config = dict(
    tokenizer='char',
    norm='layernorm',
    mlp_ratio=6,
    head_dim=16,
    fused_qkv=False,
    qk_norm=True,
    inner_norm=False,
    slots_per_expert=1,
    positions='rope',
    beta2=0.95,
    beta1=0.95,
    shampoo_beta=0.95,
    adamw_weight_decay_other_params=0,
)
Rows from block 2 of a small CTC audio transcriber, named by matrix and row number. Rows with one number belong to one neuron. Each number is 128 + 24 x the weight over its row's rms, rounded and kept within 0 to 255. All counts start at 0. Numbers have three digits each. After the name is the row's rms in percent of the matrix's.
After each neuron's rows are labels from the 100 clips, of 14976, where the neuron reaches its highest value: "responds to" is what is common among them. Only what is clearly more common there than usual is listed. The data: short read English sentences (LibriTTS-R). In brackets: how many of the 100.
# fc1: MLP up (model.blocks.2.mlp.fc1.weight, 1152x192), inputs 64-127
# fc2: MLP down (model.blocks.2.mlp.fc2.weight, 192x1152, transposed), outputs 64-127

fc1.680 106:134123102150190108123162096138187115144136133079102152139128144099096115134120105108172109105107108127173130169148178106119084148158122183105177099121114123135114139145094129139130134124114113
fc2.680 095:143137159119158183114135145125120153130111109141177072122135129126170124160145145158072123132171124160154112114156109117157149113089141121164103145152109180114146130134098121096102116165096148
responds to: voice: male (75)

fc1.89 098:141094122155112134087132109130110124080086100140169138133144144136124098127123150100156133135131118123128153134122104167110154194131099084103108143143115157121145112132099108131176120140124166
fc2.89 098:107142121094197127127122149155132139129143139115112099069111133114106149121125158134080152083097111134127124128130135106140126078122100181125140141146132090148133166142150144133082126097129078
responds to: the word "he" (27)

fc1.206 108:136108126074136159105065182167097101107120098129102123099136112122115123096137099148126072132107128152119091126114095091107118090114128139130165130130137138118139135133150134117102136123081123
fc2.206 101:152150156175102108120137102113126135109138128133131124105115144144106147128119149136116128106133098118141134139122165123131106098139137122110124131116119083121129144084132137109124143137130095
responds to: the word "to" (34); the word "do" (27)

fc1.34 100:134106118151134133146132160154139116100099143149089092142090104113140177164121081146129188136085113148113147140173094141138087129121145108070130139091187155159122151135128162121139126141166098
fc2.34 090:106114133130124093161088129144119153150154078112156158128150150132110115162155152193149114137150149150128125139114138064119119217145112117124110103142118121108168126116158112109156127140109132
responds to: the word "what" (36)

fc1.764 113:090166168161135157099119116131134121105125118103135152131149173098080131130115136092158116130108108106132107115144134160134120095165103146134144147082167152127143072150093121164104131115112163
fc2.764 113:111136116132140102121143088144154171138122115144143167129117170148132123165091116141170127125164127158161153132142142126132126101116102134138107117138090120128081168111124107103116191152152101
responds to: the word "he" (34)

fc1.734 109:142155119121116136151113112123113139133144111132115145123097117125135059091126109109086120119112129150177118121157115104099120077088113112119130113144115162125149128128138084133112155106128172
fc2.734 099:132151159110169155140153127108144124105157170116130125120110168155128112179182116072097134150164138093111101118091141140143108131116111150138161122117125150154109114071117142119122134163114099
responds to: the word "what" (25)

fc1.399 112:116142124114146132105140124121142137128089116126117173128119124164085121119135116133152158130140149120144124100111136149141137152113118133076160138146155117144083151153117115167155102135118152
fc2.399 098:149143147106138118122151123127071123103132146091173097146138135131160146107104174122113110137114129122108139155139137133121146087138102107104082106114087135129156104102182152140118140100130123
responds to: voice: male (97)

fc1.293 096:102103117105086158119104110165103113093147117129134178101128174109105107173145129070088135110136115115168110136103153096134120095145111161082145142130133086096144130099163136134099104139145091
fc2.293 097:109158163148178104150140117084130121152140139122151092145136119144158151096134163140178126139154124162102171135136079162152129155126157136121116096138101125127156144169095096132148161107146140
responds to: voice: male (95)

fc1.560 115:105156111161097127104123125090105096111112085124118145121148140151107108140098131082155159095102120101144133133106143123141146086109116110117105110102161127139127125173127133129125103131104110
fc2.560 112:126147163100111136094143136111148150146143121136116176103116106161161143157139116141172130133162148142119133171142165111081085097093154129127089086103080134160099108137150143203122155174133121
responds to: the word "he" (70)

fc1.294 097:136139119166100091131071094112128160088150120127125167095113142122111131133119162108150159129111117143135148116149134121146106110125126128112141098122084084115119091103116101166131095135131128
fc2.294 089:132157154095163141130166165089103110141125164119143083147124099139117119133159115149167101121115145142124109120121165149148142140134140101151124128123188133151129167145130179113128166125132121
responds to: voice: male (76)

fc1.571 094:125095090138139165110178128149188091118143135096103132162129102080128125131130124110098107111132132082152145126115109154176119150094117153104152068114150148111107143123165156138150123125118118
fc2.571 094:150158120138153113126090122098095134122112115134155148145135147157117112179132116155110114129136113132118146137108098127121141149133139106158145128117124133155138182120132131130134129124094108
responds to: the word "he" (76)

fc1.741 098:141174140136149132129117123087114165109150118108102129111098128131140167154135097148154110138148149108156105112117130126104136093114166131122116116108170124149085138098173104125147135151131139
fc2.741 100:084119159102103150090206114167139148130142159099154143154132152123133130095074128139134135098094127148125125156125156160139125119139111154142134119149095111124122118118100145175085145096111122
responds to: the word "to" (37)

fc1.645 103:090116135166170171127135095156151123135078140148103123165129162116135103137163103137123122105105139099118132141138100082109094136078144152159121113145130170131164106188130156152138151128101127
fc2.645 083:174133099113111165118127165151161137117197133103183134141157110125124101133140100157086124128177135092165112146113144175135116127126124079110136141153148173088113152115130124144139115155129140
responds to: voice: male (89); the word "was" (67)

fc1.82 102:142125135108153153138081119133153167139103097157158181096101146143132135132097092195157146125130100095123141163126113134151104105128136143106138138104079090127152075121136123130095137082094119
fc2.82 115:184166151133137103083143150120141157094141100160137156131134137145157145087110128117142130109151132067074184128145150134120122105126117142134112123142172115134140147147128094160093111140153118
responds to: voice: male (73)

fc1.458 093:135125117171068082088136153107129107121122139133122148121116098145146141106120115156081146112154168133094148138139112138175154113187123137131136170163120112149129142123136152139186120115144146
fc2.458 105:130120122096142163180136158130098154120161158150143112092102154100116133111117172116150159171084068077156127123119166157143099145119106146107113103112169109111154109155100116117096091120124088
responds to: voice: male (84)

fc1.46 101:141129120148168189114122090121162078101125139128118151131127103136110105165123154145108133130100138115101131131172129143142106152095103141135112089112148120119149098112167134123148129121142136
fc2.46 103:098115116173116119059124139110121130104148135103141148147091141143125106112104111091119140113194097122099143098109113132100144144167105095163134135174162135146130174120127151101126158156104143
responds to: the word "he" (78)