python train.py --arch="transformer" --activation="gelu" --head_dim=16 --qk_norm=true --expert_mlp_ratio=0.5 --positions="rope" --max_precond_dim=1024 --final_lr_fraction=0.05 --weight_decay=0.2
Rows from block 2 of a small CTC audio transcriber, named by matrix and row number. Rows with one number belong to one neuron. Each number is 500 + 50 x the weight over its row's rms, rounded and kept within 0 to 999. All counts start at 0. Numbers have three digits each.
After each neuron's rows are labels from the 100 clips, of 14976, where the neuron reaches its highest value: "loudest band" is the band of the loudest frequency at the time of the peak. Only what is clearly more common there than usual is listed. The data: short read English sentences (LibriTTS-R). In brackets: how many of the 100.
# fc1: MLP up (model.blocks.2.mlp.fc1.weight, 1152x192), inputs 128-191
# fc2: MLP down (model.blocks.2.mlp.fc2.weight, 192x1152, transposed), outputs 128-191

fc1.201:557479501484450530588519488468478495401509512436558495431484460476456524465530472524496507482595385484508460528455372483381514478580491510465412483550501471574512431583547581594431529477452450
fc2.201:551521453426561530474445526467508483497535457465442496522506486634571457500416386513546530430532590567440482468515620549498566504550466497407496483475511459471502528542537441488533530515584576
loudest band: 4000 to 8000 Hz (42)

fc1.386:636462472474416507544423409461468542538600509524499438547560524532495546481536519426522541558478672506473469484527462559443630496494447493537503518523516548453513512550520491526432532457476443
fc2.386:357438527546542446503593593498556446490527485474511579489470497501491408559497543552496481469527452548501486568481526471528447516505527511512434484461486471537441451400512495440546461546553604
loudest band: 500 to 1000 Hz (33); 250 to 500 Hz (29)

fc1.537:538562600521522479508427520561512520431526546559564611493523573501529543545471449462562555406460504526475514437551471451461559471452455510506535455522442491473546511513467558575615554521524464
fc2.537:464449471431470463532491456509527435491545429455504491560508495503527506503525496457588524460505491355472531439547537428437476526512501500454390465420401484482541451575583577505477483491495518
loudest band: 500 to 1000 Hz (47)

fc1.96:504475500490537460490532470568609513572536483508484483507591506502657430544542574456494488429470521467444481478458474532560437418429467561506596424496543591496538504474520437483541458429535550
fc2.96:608475433474511559574503492454447480497446589436447582499468484428459598509431505546463546492418500512575575474537417445502513567459528500509460506459417395551469507497455550549468558533480527
loudest band: 250 to 500 Hz (33)

fc1.162:477589557501502561591511502505495507525544498403540511508459502439520533535548416479510415477544530503482572545506497434463410545455463450491442487554475448431506497408490553494440469531476554
fc2.162:467537536559428544418475538530521428452508567469468432482534540519595489481476467610568384552479543491447534550526475497470524372440515431490521462499533479523498526572470499616525462465385483
loudest band: 4000 to 8000 Hz (30)

fc1.411:569484516493481488585510487522478531532560500408482493534675563549574519596465452489524490408570560553428450558484453456415556548602481510577492387512602537507477458474509502467505482549446451
fc2.411:475480607623626472482456506486452514530453476460506558427445438419536474484565498506489574525483498499519489465543535532545403385522488486515478505522480485468526528408504511430508471476454486
loudest band: 250 to 500 Hz (37)

fc1.180:594406528479519515554463482488613421518522586491495409453501468525435499511539488553604440479467474533497577480526463510481571526453503534511462517486449487490470508465491448488492577541474441
fc2.180:582539488503460455395520476506403475493490468519493543555424509483518503493447540488369572497523553488502469485449542560467502423575590519445507535522499447510458522519520492512564560529514478
loudest band: 500 to 1000 Hz (36)

fc1.265:461492520451536428528511568521492567577504436453567483452512562466587499400590427417482434439509550420586483568504566448406481450542493442486518542492469618491429390448478518461519636447451464
fc2.265:490491425517467520527548582486482490434566443577530517611467542527507513586585503545495457484453587500550545517525505411503569570510556506460558373542524506555440515537552447461492425552429522
loudest band: 250 to 500 Hz (40)

fc1.734:469535484484493450549468575443524425499507554536508454502602543467462491542482499464427473374544569553496503479634508437478519511492530488526479521504540562565496509544500457469533428637482531
fc2.734:482495537553459544403578431517535588501434467505489505584556582555546539493485551482478474571511444455423505450481520545454556506431499495538574483509532480499419475546537419472488541533580538
loudest band: 500 to 1000 Hz (61)

fc1.551:486474530476507502484454499530545493470426497441464517487634584523478497482526481506515411455577452482439528461558554372538555368438504461475592476491504527512520546478432554576548563377495553
fc2.551:506544479438558504538488464533575450529519540479567406513543461588522499423531608508557440488488532532517495534497545534588515534478466525489423528443472488468476452597517430490449497535601465
loudest band: 4000 to 8000 Hz (30)

fc1.281:532538499524501480556528508490466481438530442572488629573489578424479553465604556415483491504486482519442477563414565493475519461555563547508497560489593526519498489459497472446481479443523500
fc2.281:486488543409529482547511525553555527521510548512468464451378514536496493483483553497474550545490469517529543508512474526552610520471500458520540431515422602436470530474480464517481506634485535
loudest band: 250 to 500 Hz (38); 2000 to 4000 Hz (28)

fc1.179:415525543562543482564537491525532459443538543469619457488570505603462477558460487468480546542499456486523444507598500463390459597502479554561539493418457559522468466466487483506490570464507552
fc2.179:517435480440490518488442494499422540455429419472457485526558489464512565471484502441586569472459548536527576516481429531603525469497548395470394489527524488522543465611482484470553421498510513
loudest band: 500 to 1000 Hz (29)

fc1.624:456490487541603464411496480417471465466557458532463510403443527507512381468486428516495526496488570544571492511442555497457497564498547529534466526441582543498475511555539478491499498503440511
fc2.624:586533506526499482586476494577465515561513514516487484536571521514477528483463444452515394482502452595394488540477471522465443556563553529518451433591506490474499486466511516504483472563470503
loudest band: 4000 to 8000 Hz (32)

fc1.83:570571481529604487532552413464489492487425575477484649475471494465568515458463387499490459543595447624535546507482489469517496498531468547509502480559431473503586518487527403451494464552443461
fc2.83:414404559592445512510513546441528460583584504564528445551515468459468426565509521462519541454422635434482531509496518494453481532460508424528420481574540517529514523546476489520477561532580480
loudest band: 500 to 1000 Hz (36); 250 to 500 Hz (31)

fc1.534:512438430475396477469622453617485449457502564480482423508563597600576436572556596426481451537512471529454460504442512518499487457572544551512353507480524504541433484409451571485478452447515594
fc2.534:517481501612494498553509454491464499546554452585494462544538468465465550442461468463442472567555522443556493440494454434507528488530604490427573482511429574615369549536547448519501437583494506
loudest band: 1000 to 2000 Hz (26)

fc1.0:459513629482439425462521444543515568568461528576541448546430596502483614500491497603515467417467517502594492520486489527412507571461547501610550544625455532564558558478472543487429521505443485
fc2.0:455433517538497610520569425514418416447553402548380523473525520549582526492478435545420514500473574484476506577441473561520555568520510520493582469518485509558516541481485492471610559519615462
loudest band: 500 to 1000 Hz (32); 250 to 500 Hz (32)

fc1.357:580467536519481519453564513508507551526537500439652549496515460506406554445485446473461421445507585506504581524578467457572518517529547527423631522496427565459561528498545477463501479547504449
fc2.357:610515515520562489427542543515458491543498533558447437563541407543522430557471505563540498561505465495553428541479507523458520444512479510533451510478537502477519467520438501545571529444407621
loudest band: 500 to 1000 Hz (32)

fc1.225:507503499418462536512508558516555472580362474456557497472489514518554500495550512442461551388545455524495479488492544511531489506517402521549402525510516463458568510464508482540519463466552459
fc2.225:471463550508524452524479517454464548461570589542545520614544497464519480528443545434460469520396528425462562490534511497523501550479513475533550470491500552521502463538526530495582482507443490
loudest band: 500 to 1000 Hz (42); 250 to 500 Hz (30)

fc1.85:446432559518522528529416595519491591543478490467586471545465542494436560402484468489386513522493495545339448554430590544502467533512577523461492514498553500471555457474517527622455503441478472
fc2.85:556550454478438474405544432553516467418567499527492484427430454473554401561470490536599552503557582496580515507616452449513501490556390411541568526507517466499536518504522568420528509654502493
loudest band: 1000 to 2000 Hz (32)

fc1.368:534551477477519502514532491418478552471556408494465567444539415527566542563468454528555513564497423455523451548488450512430543435594451446457507486481465578500493523444590568588497548513499423
fc2.368:499479481525431552521514414602524473640558608532537489536489524492431504524517547526518469447497536570444514445539544547566423563440507562494525578499528449496498462526434474419497427487510538
loudest band: 1000 to 2000 Hz (37)

fc1.183:522437413531550485477437537555543446459499484544499555525523489461485467543510492539579476467663438468487489543421446414521403508478525501577509527514490526530494388484439597568500389494499495
fc2.183:506600576546459515537572502451538529482509546563466516599530566474554485537479475474426473525443503538453534378616524519457550584567521507576472420579536429526454534526564378427538487606503503
loudest band: 4000 to 8000 Hz (31)

fc1.131:486498480491475472532465427611531542475472575537431449593551544500480407536412485459547464458570476473501524481436499498550479529434448461505460513496419523493438541552539458570475437587511568
fc2.131:604420556592525512494460593463540392413532496501614537493529473497473589501625551559478517459466470447511551447553561511474515396563532493464441520487667489439582497511483525467570515433464508
loudest band: 250 to 500 Hz (73)

fc1.2:519477470464609541459442527588481477427492508467598564451528464551474449510517451471511529492527521497568433493503452612486567510467475492473369491558507509527433429444441518526530496488567469
fc2.2:517481536544460454492534468417545438555500519518519519530491484492555512476544559574485507536405448518456475520557507405503448574554490508509606548421454496445629598440562628535439472441404529
loudest band: 500 to 1000 Hz (45)

fc1.631:437544517459491624502454390599507466423519448522424506472492449471477439462464612495476448473546517495521521506532528413484580517473505473534475488486489376447616484467499550451439560512427468
fc2.631:584434489491531446562482607397531493516463466453537444582471399529505541474490506478447535508529408479423557563464495502513405481507528478540481509466536528510492442558548453503466393551619484
loudest band: 1000 to 2000 Hz (27)

fc1.738:576579505493579471580475411475417511559471514494445556457519448465459557526462563484524598467494582522478422514469513383451427555510452499500464547541507479519619570450517460448568376551486603
fc2.738:444513431529463562436509515539490529453500481504493490592481494531536470539505441487454429494557440543556544552562431592499553465487547524447495500477470504486460465542490537522508687475422438
loudest band: 2000 to 4000 Hz (39)

fc1.678:543546498530454567503464544548535513540434568541490443529495365481597472335517470499452603502461453490512450427368495427597472488461443569523555488512482428477488590505487400508583491487582535
fc2.678:496568495519459546595504526589638417529524412490478488535434653401405472473494524564462534553417575558487518532472423516449510502451484497517557486465585504521494460527556458530505478539559491
loudest band: 4000 to 8000 Hz (47); 2000 to 4000 Hz (29)

fc1.620:501565465418486475548603512552507521477489539484513639554493465496537503488528498406416577481460391560524538471545478564452522514490426510544431440534428501461602526469556430429532546449535453
fc2.620:484490508569544475545447476496584437481559565487550524529559567464491542561543518487529517502457500437476523449534507454528522502551526499511377431476510467456623466576560468503459465479494496
loudest band: 1000 to 2000 Hz (35)

fc1.69:495532506496510527395452524573481499513599513507572444422468492516550510462535498563556551466434506471490470531571470458485488542540430556489553451421505418540458302473490601532501536511487499
fc2.69:467414530527569571540478468396544499567542503522440527547520464499556469510507537439527526532576409476536464448492516548563614520540520493468558541443592506447462476531516533531542481427504523
loudest band: 500 to 1000 Hz (38); 250 to 500 Hz (29)

fc1.348:548559480514515482455531414566446452469491498480467457385531497468521483622497391631556512502427483502404439558511436533503439583397621581553577466480468498545499516500510425427528520468497540
fc2.348:500445500505482514512574566420526539545571480558449476543499535587472533402599539456459524565436449483521548445404600547496488483608451483534430471490521495435511500445543540551508426555516501
loudest band: 4000 to 8000 Hz (27)

fc1.238:548558416593524459514495490556511485444554575620516505529459535431478464439459551479446496582542505459523424415524433479475513482505484561442531494487444531523482520510496458481501462394519501
fc2.238:536515498518506480513549443568550553454531597454519457499619457565571510561595504402539514482451469489448532389544514626424554597439518452475493451534474462482527578497473595496562536530559499
loudest band: 1000 to 2000 Hz (66)

fc1.559:503566537476454483448450495564486503488556536566595502623518489435508567504441540433614486516461542442507548454503553441486501510499561517474519642564477413500504395517424572583538596464381427
fc2.559:496548518547513432520571474517554492470500496542466503430536488518511402492571473466487444492472536432398472521598572542449444491461461409581434512544522533505493512544514489469473464547476484
loudest band: 250 to 500 Hz (43)

fc1.30:525507489507374440475592572553486503534515521611423550521563551502454475543534536509443504494601504436548495523492538400589452495521506455520440542562445493461497462504446570504476529402579477
fc2.30:502508497456551484541484472431550481541513525519556453568506559487531485519527542546508396486462461463585502501521572452498598568547570524525530455583609462593534526464568475442464403475557510
loudest band: 1000 to 2000 Hz (25)

fc1.706:551468495533488501559521563523546561510581441452501475451562548583543468398455504550450525551451523533490519481455514496541492452565546483526509479443559515471452509464531534454515568520512515
fc2.706:492542508535543553515579529568473456526512412391498367534506522450485488441512535669547505476471620585474483542565542501521575570507535556524448542390635472518523516517601450461458460479442448
loudest band: 4000 to 8000 Hz (45)

fc1.420:410505518527574537419484450553470472569564481548457525612459457515585515518539580450506452407519507501516489470526471466420521514500467519509514540529476435512474462428547560582436523548513479
fc2.420:623473530507435490539532535490492537462371555472472503461576411511485495443475494464492512514534435513469525557393410535539539498503572503577431537535524515484542531492465457509444445477591533
loudest band: 1000 to 2000 Hz (30)

fc1.606:488459455497493492461487555458419480464482528552598588615531441463466549612476566540506475550526465654518485519494505532516517458533538430450500436483453448432555453432472559492555615431536487
fc2.606:533532520511537494538487527455582505624485515437447479499505480570483545495601435439528487457513471416441521513616503408514461436514549523533514541512501463432412520557511559501389491599460555
loudest band: 500 to 1000 Hz (41)

fc1.182:564555534558357545490572538437566531509504567447478552555531480484562602503506595509559422448497520538462482496564486498459555530538570518415502506519424455514497550508384414485488441556481511
fc2.182:469521508519529477547444503554499421464537468525547490364506461457494371556532442553426577575537491496553497524445523496575455483444467524543419581509577535442479477499560601556522497531494536
loudest band: 1000 to 2000 Hz (29)

fc1.224:386515553447499471451514458452434463497531476520448491442497504492473542540475510500557486498536428575600461423505500491575503518375533446505547485396546528499505478518463416551488440436479518
fc2.224:551483503496425462560549556428480454492496443498465468558529499532472546518424532512463434548454575426450621486473540536470513515550548568447490505459488543444501474498573569482564568545490537
loudest band: 500 to 1000 Hz (30)

fc1.380:484527502446474459452424595499569486447512498460528504475527517451429604481529387497480490517605497457554563494463478499510491487533560620470449502430582447623559492432512423502500513470520435
fc2.380:547525473558532587459516529502395458529477444599531518543445494479535416582479558465516567461463534571477446592517439560467505522528475402464564548552423541457512462588521530469550475545472536
loudest band: 500 to 1000 Hz (35)

fc1.24:431515702508488466512527446530505523443546485569505541506535556471538441495525521598502508432565575524518462649554372437483493542468476492519468440544502473458559528432492555477444498538505479
fc2.24:475488541558492596573500363555505530501462463550547555448467490518577442474523465565520553490589483510577576532543543486486510492537504503445496456541393402482591476492452505473510549585553478
loudest band: 500 to 1000 Hz (49)

fc1.599:519519528486450536594536459562572469516570465516440553462479445494602583541492568493453469511600458602593533501557509506548454534474506530547493493455495564436544481506517513392565544500490504
fc2.599:406511473529586489465467469464479470473447544515550523503518530492403504481420504446508498462432482472445497441480519415462546515479524424549564512475540409571564492443517473490461499509516474
loudest band: 1000 to 2000 Hz (35)

fc1.358:579475469527578512561514460532509464354567494603601488473513522615515505505520466520482417416447507467515525514523422522470458585426440436526506566438576599502454423537578452481507507396502472
fc2.358:417485462441385509526503490480522484560406457416468496553510507471388510537483440457490533616526539512469439596476491521488497493548511493486423455621516413510582615485507550548566468568557490
loudest band: 500 to 1000 Hz (27)

fc1.67:442454463468501562467579536490422485430501596586567452524524574427576473548478470491499502474565459620540401508523525509467508403495453421513500557410479609477548490514515461541545478460476494
fc2.67:488463552497530432486394484531528581502549468504428576508470384556427501447477473468423523484523422436452587402503496453497452477508618549408554517553510414411502459522508532472410492534451464
loudest band: 500 to 1000 Hz (36)

fc1.102:521573572447624468537578536474399542494514481510532526485585472515518447559500473462521643568471551455469502405440487549480501614551511520521525529416555479473422573527487444510466461445452496
fc2.102:525440408494446512529503486556542495433475491434533479358549535468470549492496476483465443495473489486647560527560556479524508496554459479460467586548456447569527461583559574501558566580447441
loudest band: 1000 to 2000 Hz (32)

fc1.501:451427490544418553470527402499609573446444450457393550498492598481479547529490433504562467465597528520497502485448503500521543450468519468547495526567457454545517562454528519468538493512451446
fc2.501:486537498500486521457577531364582515522603528568471476517471369433558493505457523472481566482621440478517441480399506485505623467453556487528575580511484488572453513543503429403422571542466483
loudest band: 250 to 500 Hz (34)

fc1.160:572456563513574616480542585449453538449544516575518503565555533489523489501520496602553462391538508507473548567418435469527527475502444502459472427490538574482494527499542474570534438591542455
fc2.160:473600520543415441440453459485446486544454422439437475504565491572467490446503481435483489566450496456435471627544442503490525522463394515458434505477406490538586593517531539524552481556571502
loudest band: 500 to 1000 Hz (72)

fc1.124:530322534473499531495449529580531457510522546434516554551510542440522529433552500501472584535474550460392468542490479493497433535572465463509431501491491565488546414506536561499535510478559521
fc2.124:444588574499488545481425481515503558545412544471492429570467499542460409463462629494547457614523423529535457552510472537541530532543480581538513511506475468508584551483476527486524493401550495
loudest band: 250 to 500 Hz (45); 500 to 1000 Hz (27)

fc1.221:514478488487432465499494459486554485537635552517404526546539479554555476510559484467516596502487462523590475486495448517478421478567470492406521476565551486594417553446577554574478476486515449
fc2.221:445498569349408398501464522493507583495522491490491431477438461471529475501591509530559553514515476476481584566411517516519538453559502495486513552543455426458460486507429477598557518570482486
loudest band: 1000 to 2000 Hz (56)

fc1.455:523557440495511563447578391513484409483485483519487536501543482428485507484489564511439492439526402508544512590455580558482489533520558550541518517591462485497615480386498526487469535478514555
fc2.455:495467487496505419485479508504461540529598543568515538441423350527552491492453484510441453558537466517459489477571459566505459495425500505437537575522547517447503467525621502457465468527448555
loudest band: 1000 to 2000 Hz (58)

fc1.163:404567474493500583565476630568422531494546540477526547467518489436582471488454552638422534481542565480558543477441512442637452471463461551520559438497557504471528475589542453416504487533562478
fc2.163:563517491565443570528553536475492456601501430475516480505417551455558573405625597556422546547482563583438434493539549478395487594540489503511524557462633442447511448541492442479486522497538557
loudest band: 4000 to 8000 Hz (68)

fc1.126:566477610491589564385493461520389515410501447551575552500534549499550478523556554593545484460499495498478495579458542531414522498475460572541512515581456530465517496443491453559511470515552487
fc2.126:548499585398445447441579516488464504527555524466453500480564490599487493461470533509427508472438467462526490599477468550504513495513483530514445453474500468498596551507543554420589536550498570
loudest band: 500 to 1000 Hz (30)

fc1.523:511462579483586525508477511579576408402413471451509500567544520538457520618624524484391509477563501413492434440444420476526449476514516486555447546457454501546471535468590552471455556489545432
fc2.523:552498530529402501487518531397509512558472520546520463490514407507547562414497527432530535529503503511602413429557536477553599517504509450486529520462426560451548405607414494498579451492401405
loudest band: 500 to 1000 Hz (32)

fc1.292:419540600523450523501433470549501503391359442559438566458431392573562558603451452512541493507550488539479538426445433507580500539483472479523471546427487462429452547534455514525511509414495527
fc2.292:554462497422540396458523461477475460500563499568470510515518542493517471478436541432470418461516469505550455506489555585479516562493453347466512521618431494436569474503594491489506436538506519
loudest band: 500 to 1000 Hz (63)

fc1.145:500552529470549448473496562453575498570592534492425407534553536541509480440490484565465417475548556423414516511512497478498516454412503630481458541453507470506454595484437425560441558475481606
fc2.145:529616483525471463505491408532559451531481437513482467413500481412495556521553562445529482529513432511501526465515490535578447514453528577492604474477543590555458463539531479516515514496486458
loudest band: 4000 to 8000 Hz (85)

fc1.113:496498580538515503479456479450478577503528538460517496505478558503569458479493496511589546554417502513531458484488527536529495518545524538520429525411518478583563422419473465522470577445535418
fc2.113:474527463474503478545481593469552470454459468530492501507553446510445540533519515454467424397561547509463639471515503533426552485455534511573540426499529494429457533556548523495508490513454505
loudest band: 1000 to 2000 Hz (44)

fc1.214:507592474526405529528445616574591381499522555452505645513530524477576531513504396504482537466508553483499470453524528469473560444485504456549411485473486578488504452503495559553544516527589423
fc2.214:550520461500555454584476397434539553512547433409521548477550509533547528539521553478528552521484511483487462564535461470464460518536507560500458480430383447444592557588600546452550451471560497
loudest band: 1000 to 2000 Hz (30); 500 to 1000 Hz (26)

fc1.427:545507465515551568538471505509547550539461455570528490473496540525523451511497499460501415499525559610442430561401429560519453491490512432548501489478487449502556448562463554497568508442505455
fc2.427:616535500508533532474514520524455576454489466473521575549444474603549511438517489507592539532406560600523511576497459539486522427527589422472510412518491452494523501530552561464524460459474596
loudest band: 4000 to 8000 Hz (37)

fc1.656:504409501492449553565547530498439490538419500509492495468508452532482529506534517521533554551519509432542453517513437484515443469453561282530460527444480483429531443529453512527457435449456511
fc2.656:539420526453484489556429542495573473541558520472538528476431544528524416428499560477482479465411541627464597535512468579487464521571482540512545575451546482467491472494443439505562511532533566
loudest band: 2000 to 4000 Hz (27)

fc1.759:538478490533442545569544498520519490369458462503531449550538473432575457583437504443435559457390487546452485473455503467513511523480506496490572461481528486447470413468514614460520484493496463
fc2.759:455509411500546440403581529490537599539490578453497477486508514530556549471521518535603501496543500502557538484496559440477545435489442472444467501534502519463519591612492481517524540503532485
loudest band: 250 to 500 Hz (46)

fc1.638:444539516450442510579439462446481530523545544468524550526550494507519410485498516503489519494523537479483536538520489454507528396582461439496478512571503454507453559405597526528530616505417426
fc2.638:575503517368454444465549485460529543462463507561473443456395431462508519497561543489535551568557513409491560447412445500510589460533556531505558563497595539507499537523423448515535510554536545
loudest band: 1000 to 2000 Hz (57)

fc1.512:476513544461571502487492511508451438508500529591519482488521523629499479472480465342463484594474519537532503454504499569478556505449574498495537434536490461473585525454577498554539444520541507
fc2.512:409484479512492520537467468527591549489531502419462544479419441400449551522552467579510429501557476466632492465434474411486483527547500572510498461515477486511490564544524538521474538543495454
loudest band: 1000 to 2000 Hz (30)

fc1.77:478540592535452512561572467483554598503518458484469521509449516462561512564520449521560600382523573545460511548558595505500436529569437566522446542471500528467531487411519581531482566505568460
fc2.77:451484445456525470528508524476453468523432612575576483613454586521528590502540522474473442505501472521587585442449448491544605465418522496452478501544468498436544497481542601538505461551442542
loudest band: 500 to 1000 Hz (36)

fc1.670:447491486498519471475522460588447506573441476456541512478482437569452462496502503557543379408451599644443592632587521529504486432495474489500465479422579529423468495508424591504503550540463525
fc2.670:530545623502503486504403542518486587388559608585538539506591534515467490526493473433589603538538458418469491431456461523606482532565544517470562520537492455535548491517523499580611469483525479
loudest band: 500 to 1000 Hz (45)

fc1.259:472525418415482521507392551527436399429462547449584415458527477446430504414467533454483498430484481538440531478468552580494517442541454577581536487533461541503498577431468570531437524487467455
fc2.259:510518536436490545515562485484545488410513456590480579525450538555541408592490440528559543500448572426517468555541467526538556538552460535562551501536433505543576425528528502544533450479530502
loudest band: 2000 to 4000 Hz (32)

fc1.462:534513518461605537373531450497504412524556554524474475548539529521513380553572624452460445419511433438435485567483465626529528512605427499484514521594434459514597491484504509536451461515435521
fc2.462:485513501503464491590520535555577518483487410459505550511447458491455563515404362546609604556508569596571476409534497359495511507377544490512498504400493516552465438512485463466549517530589519
loudest band: 250 to 500 Hz (50)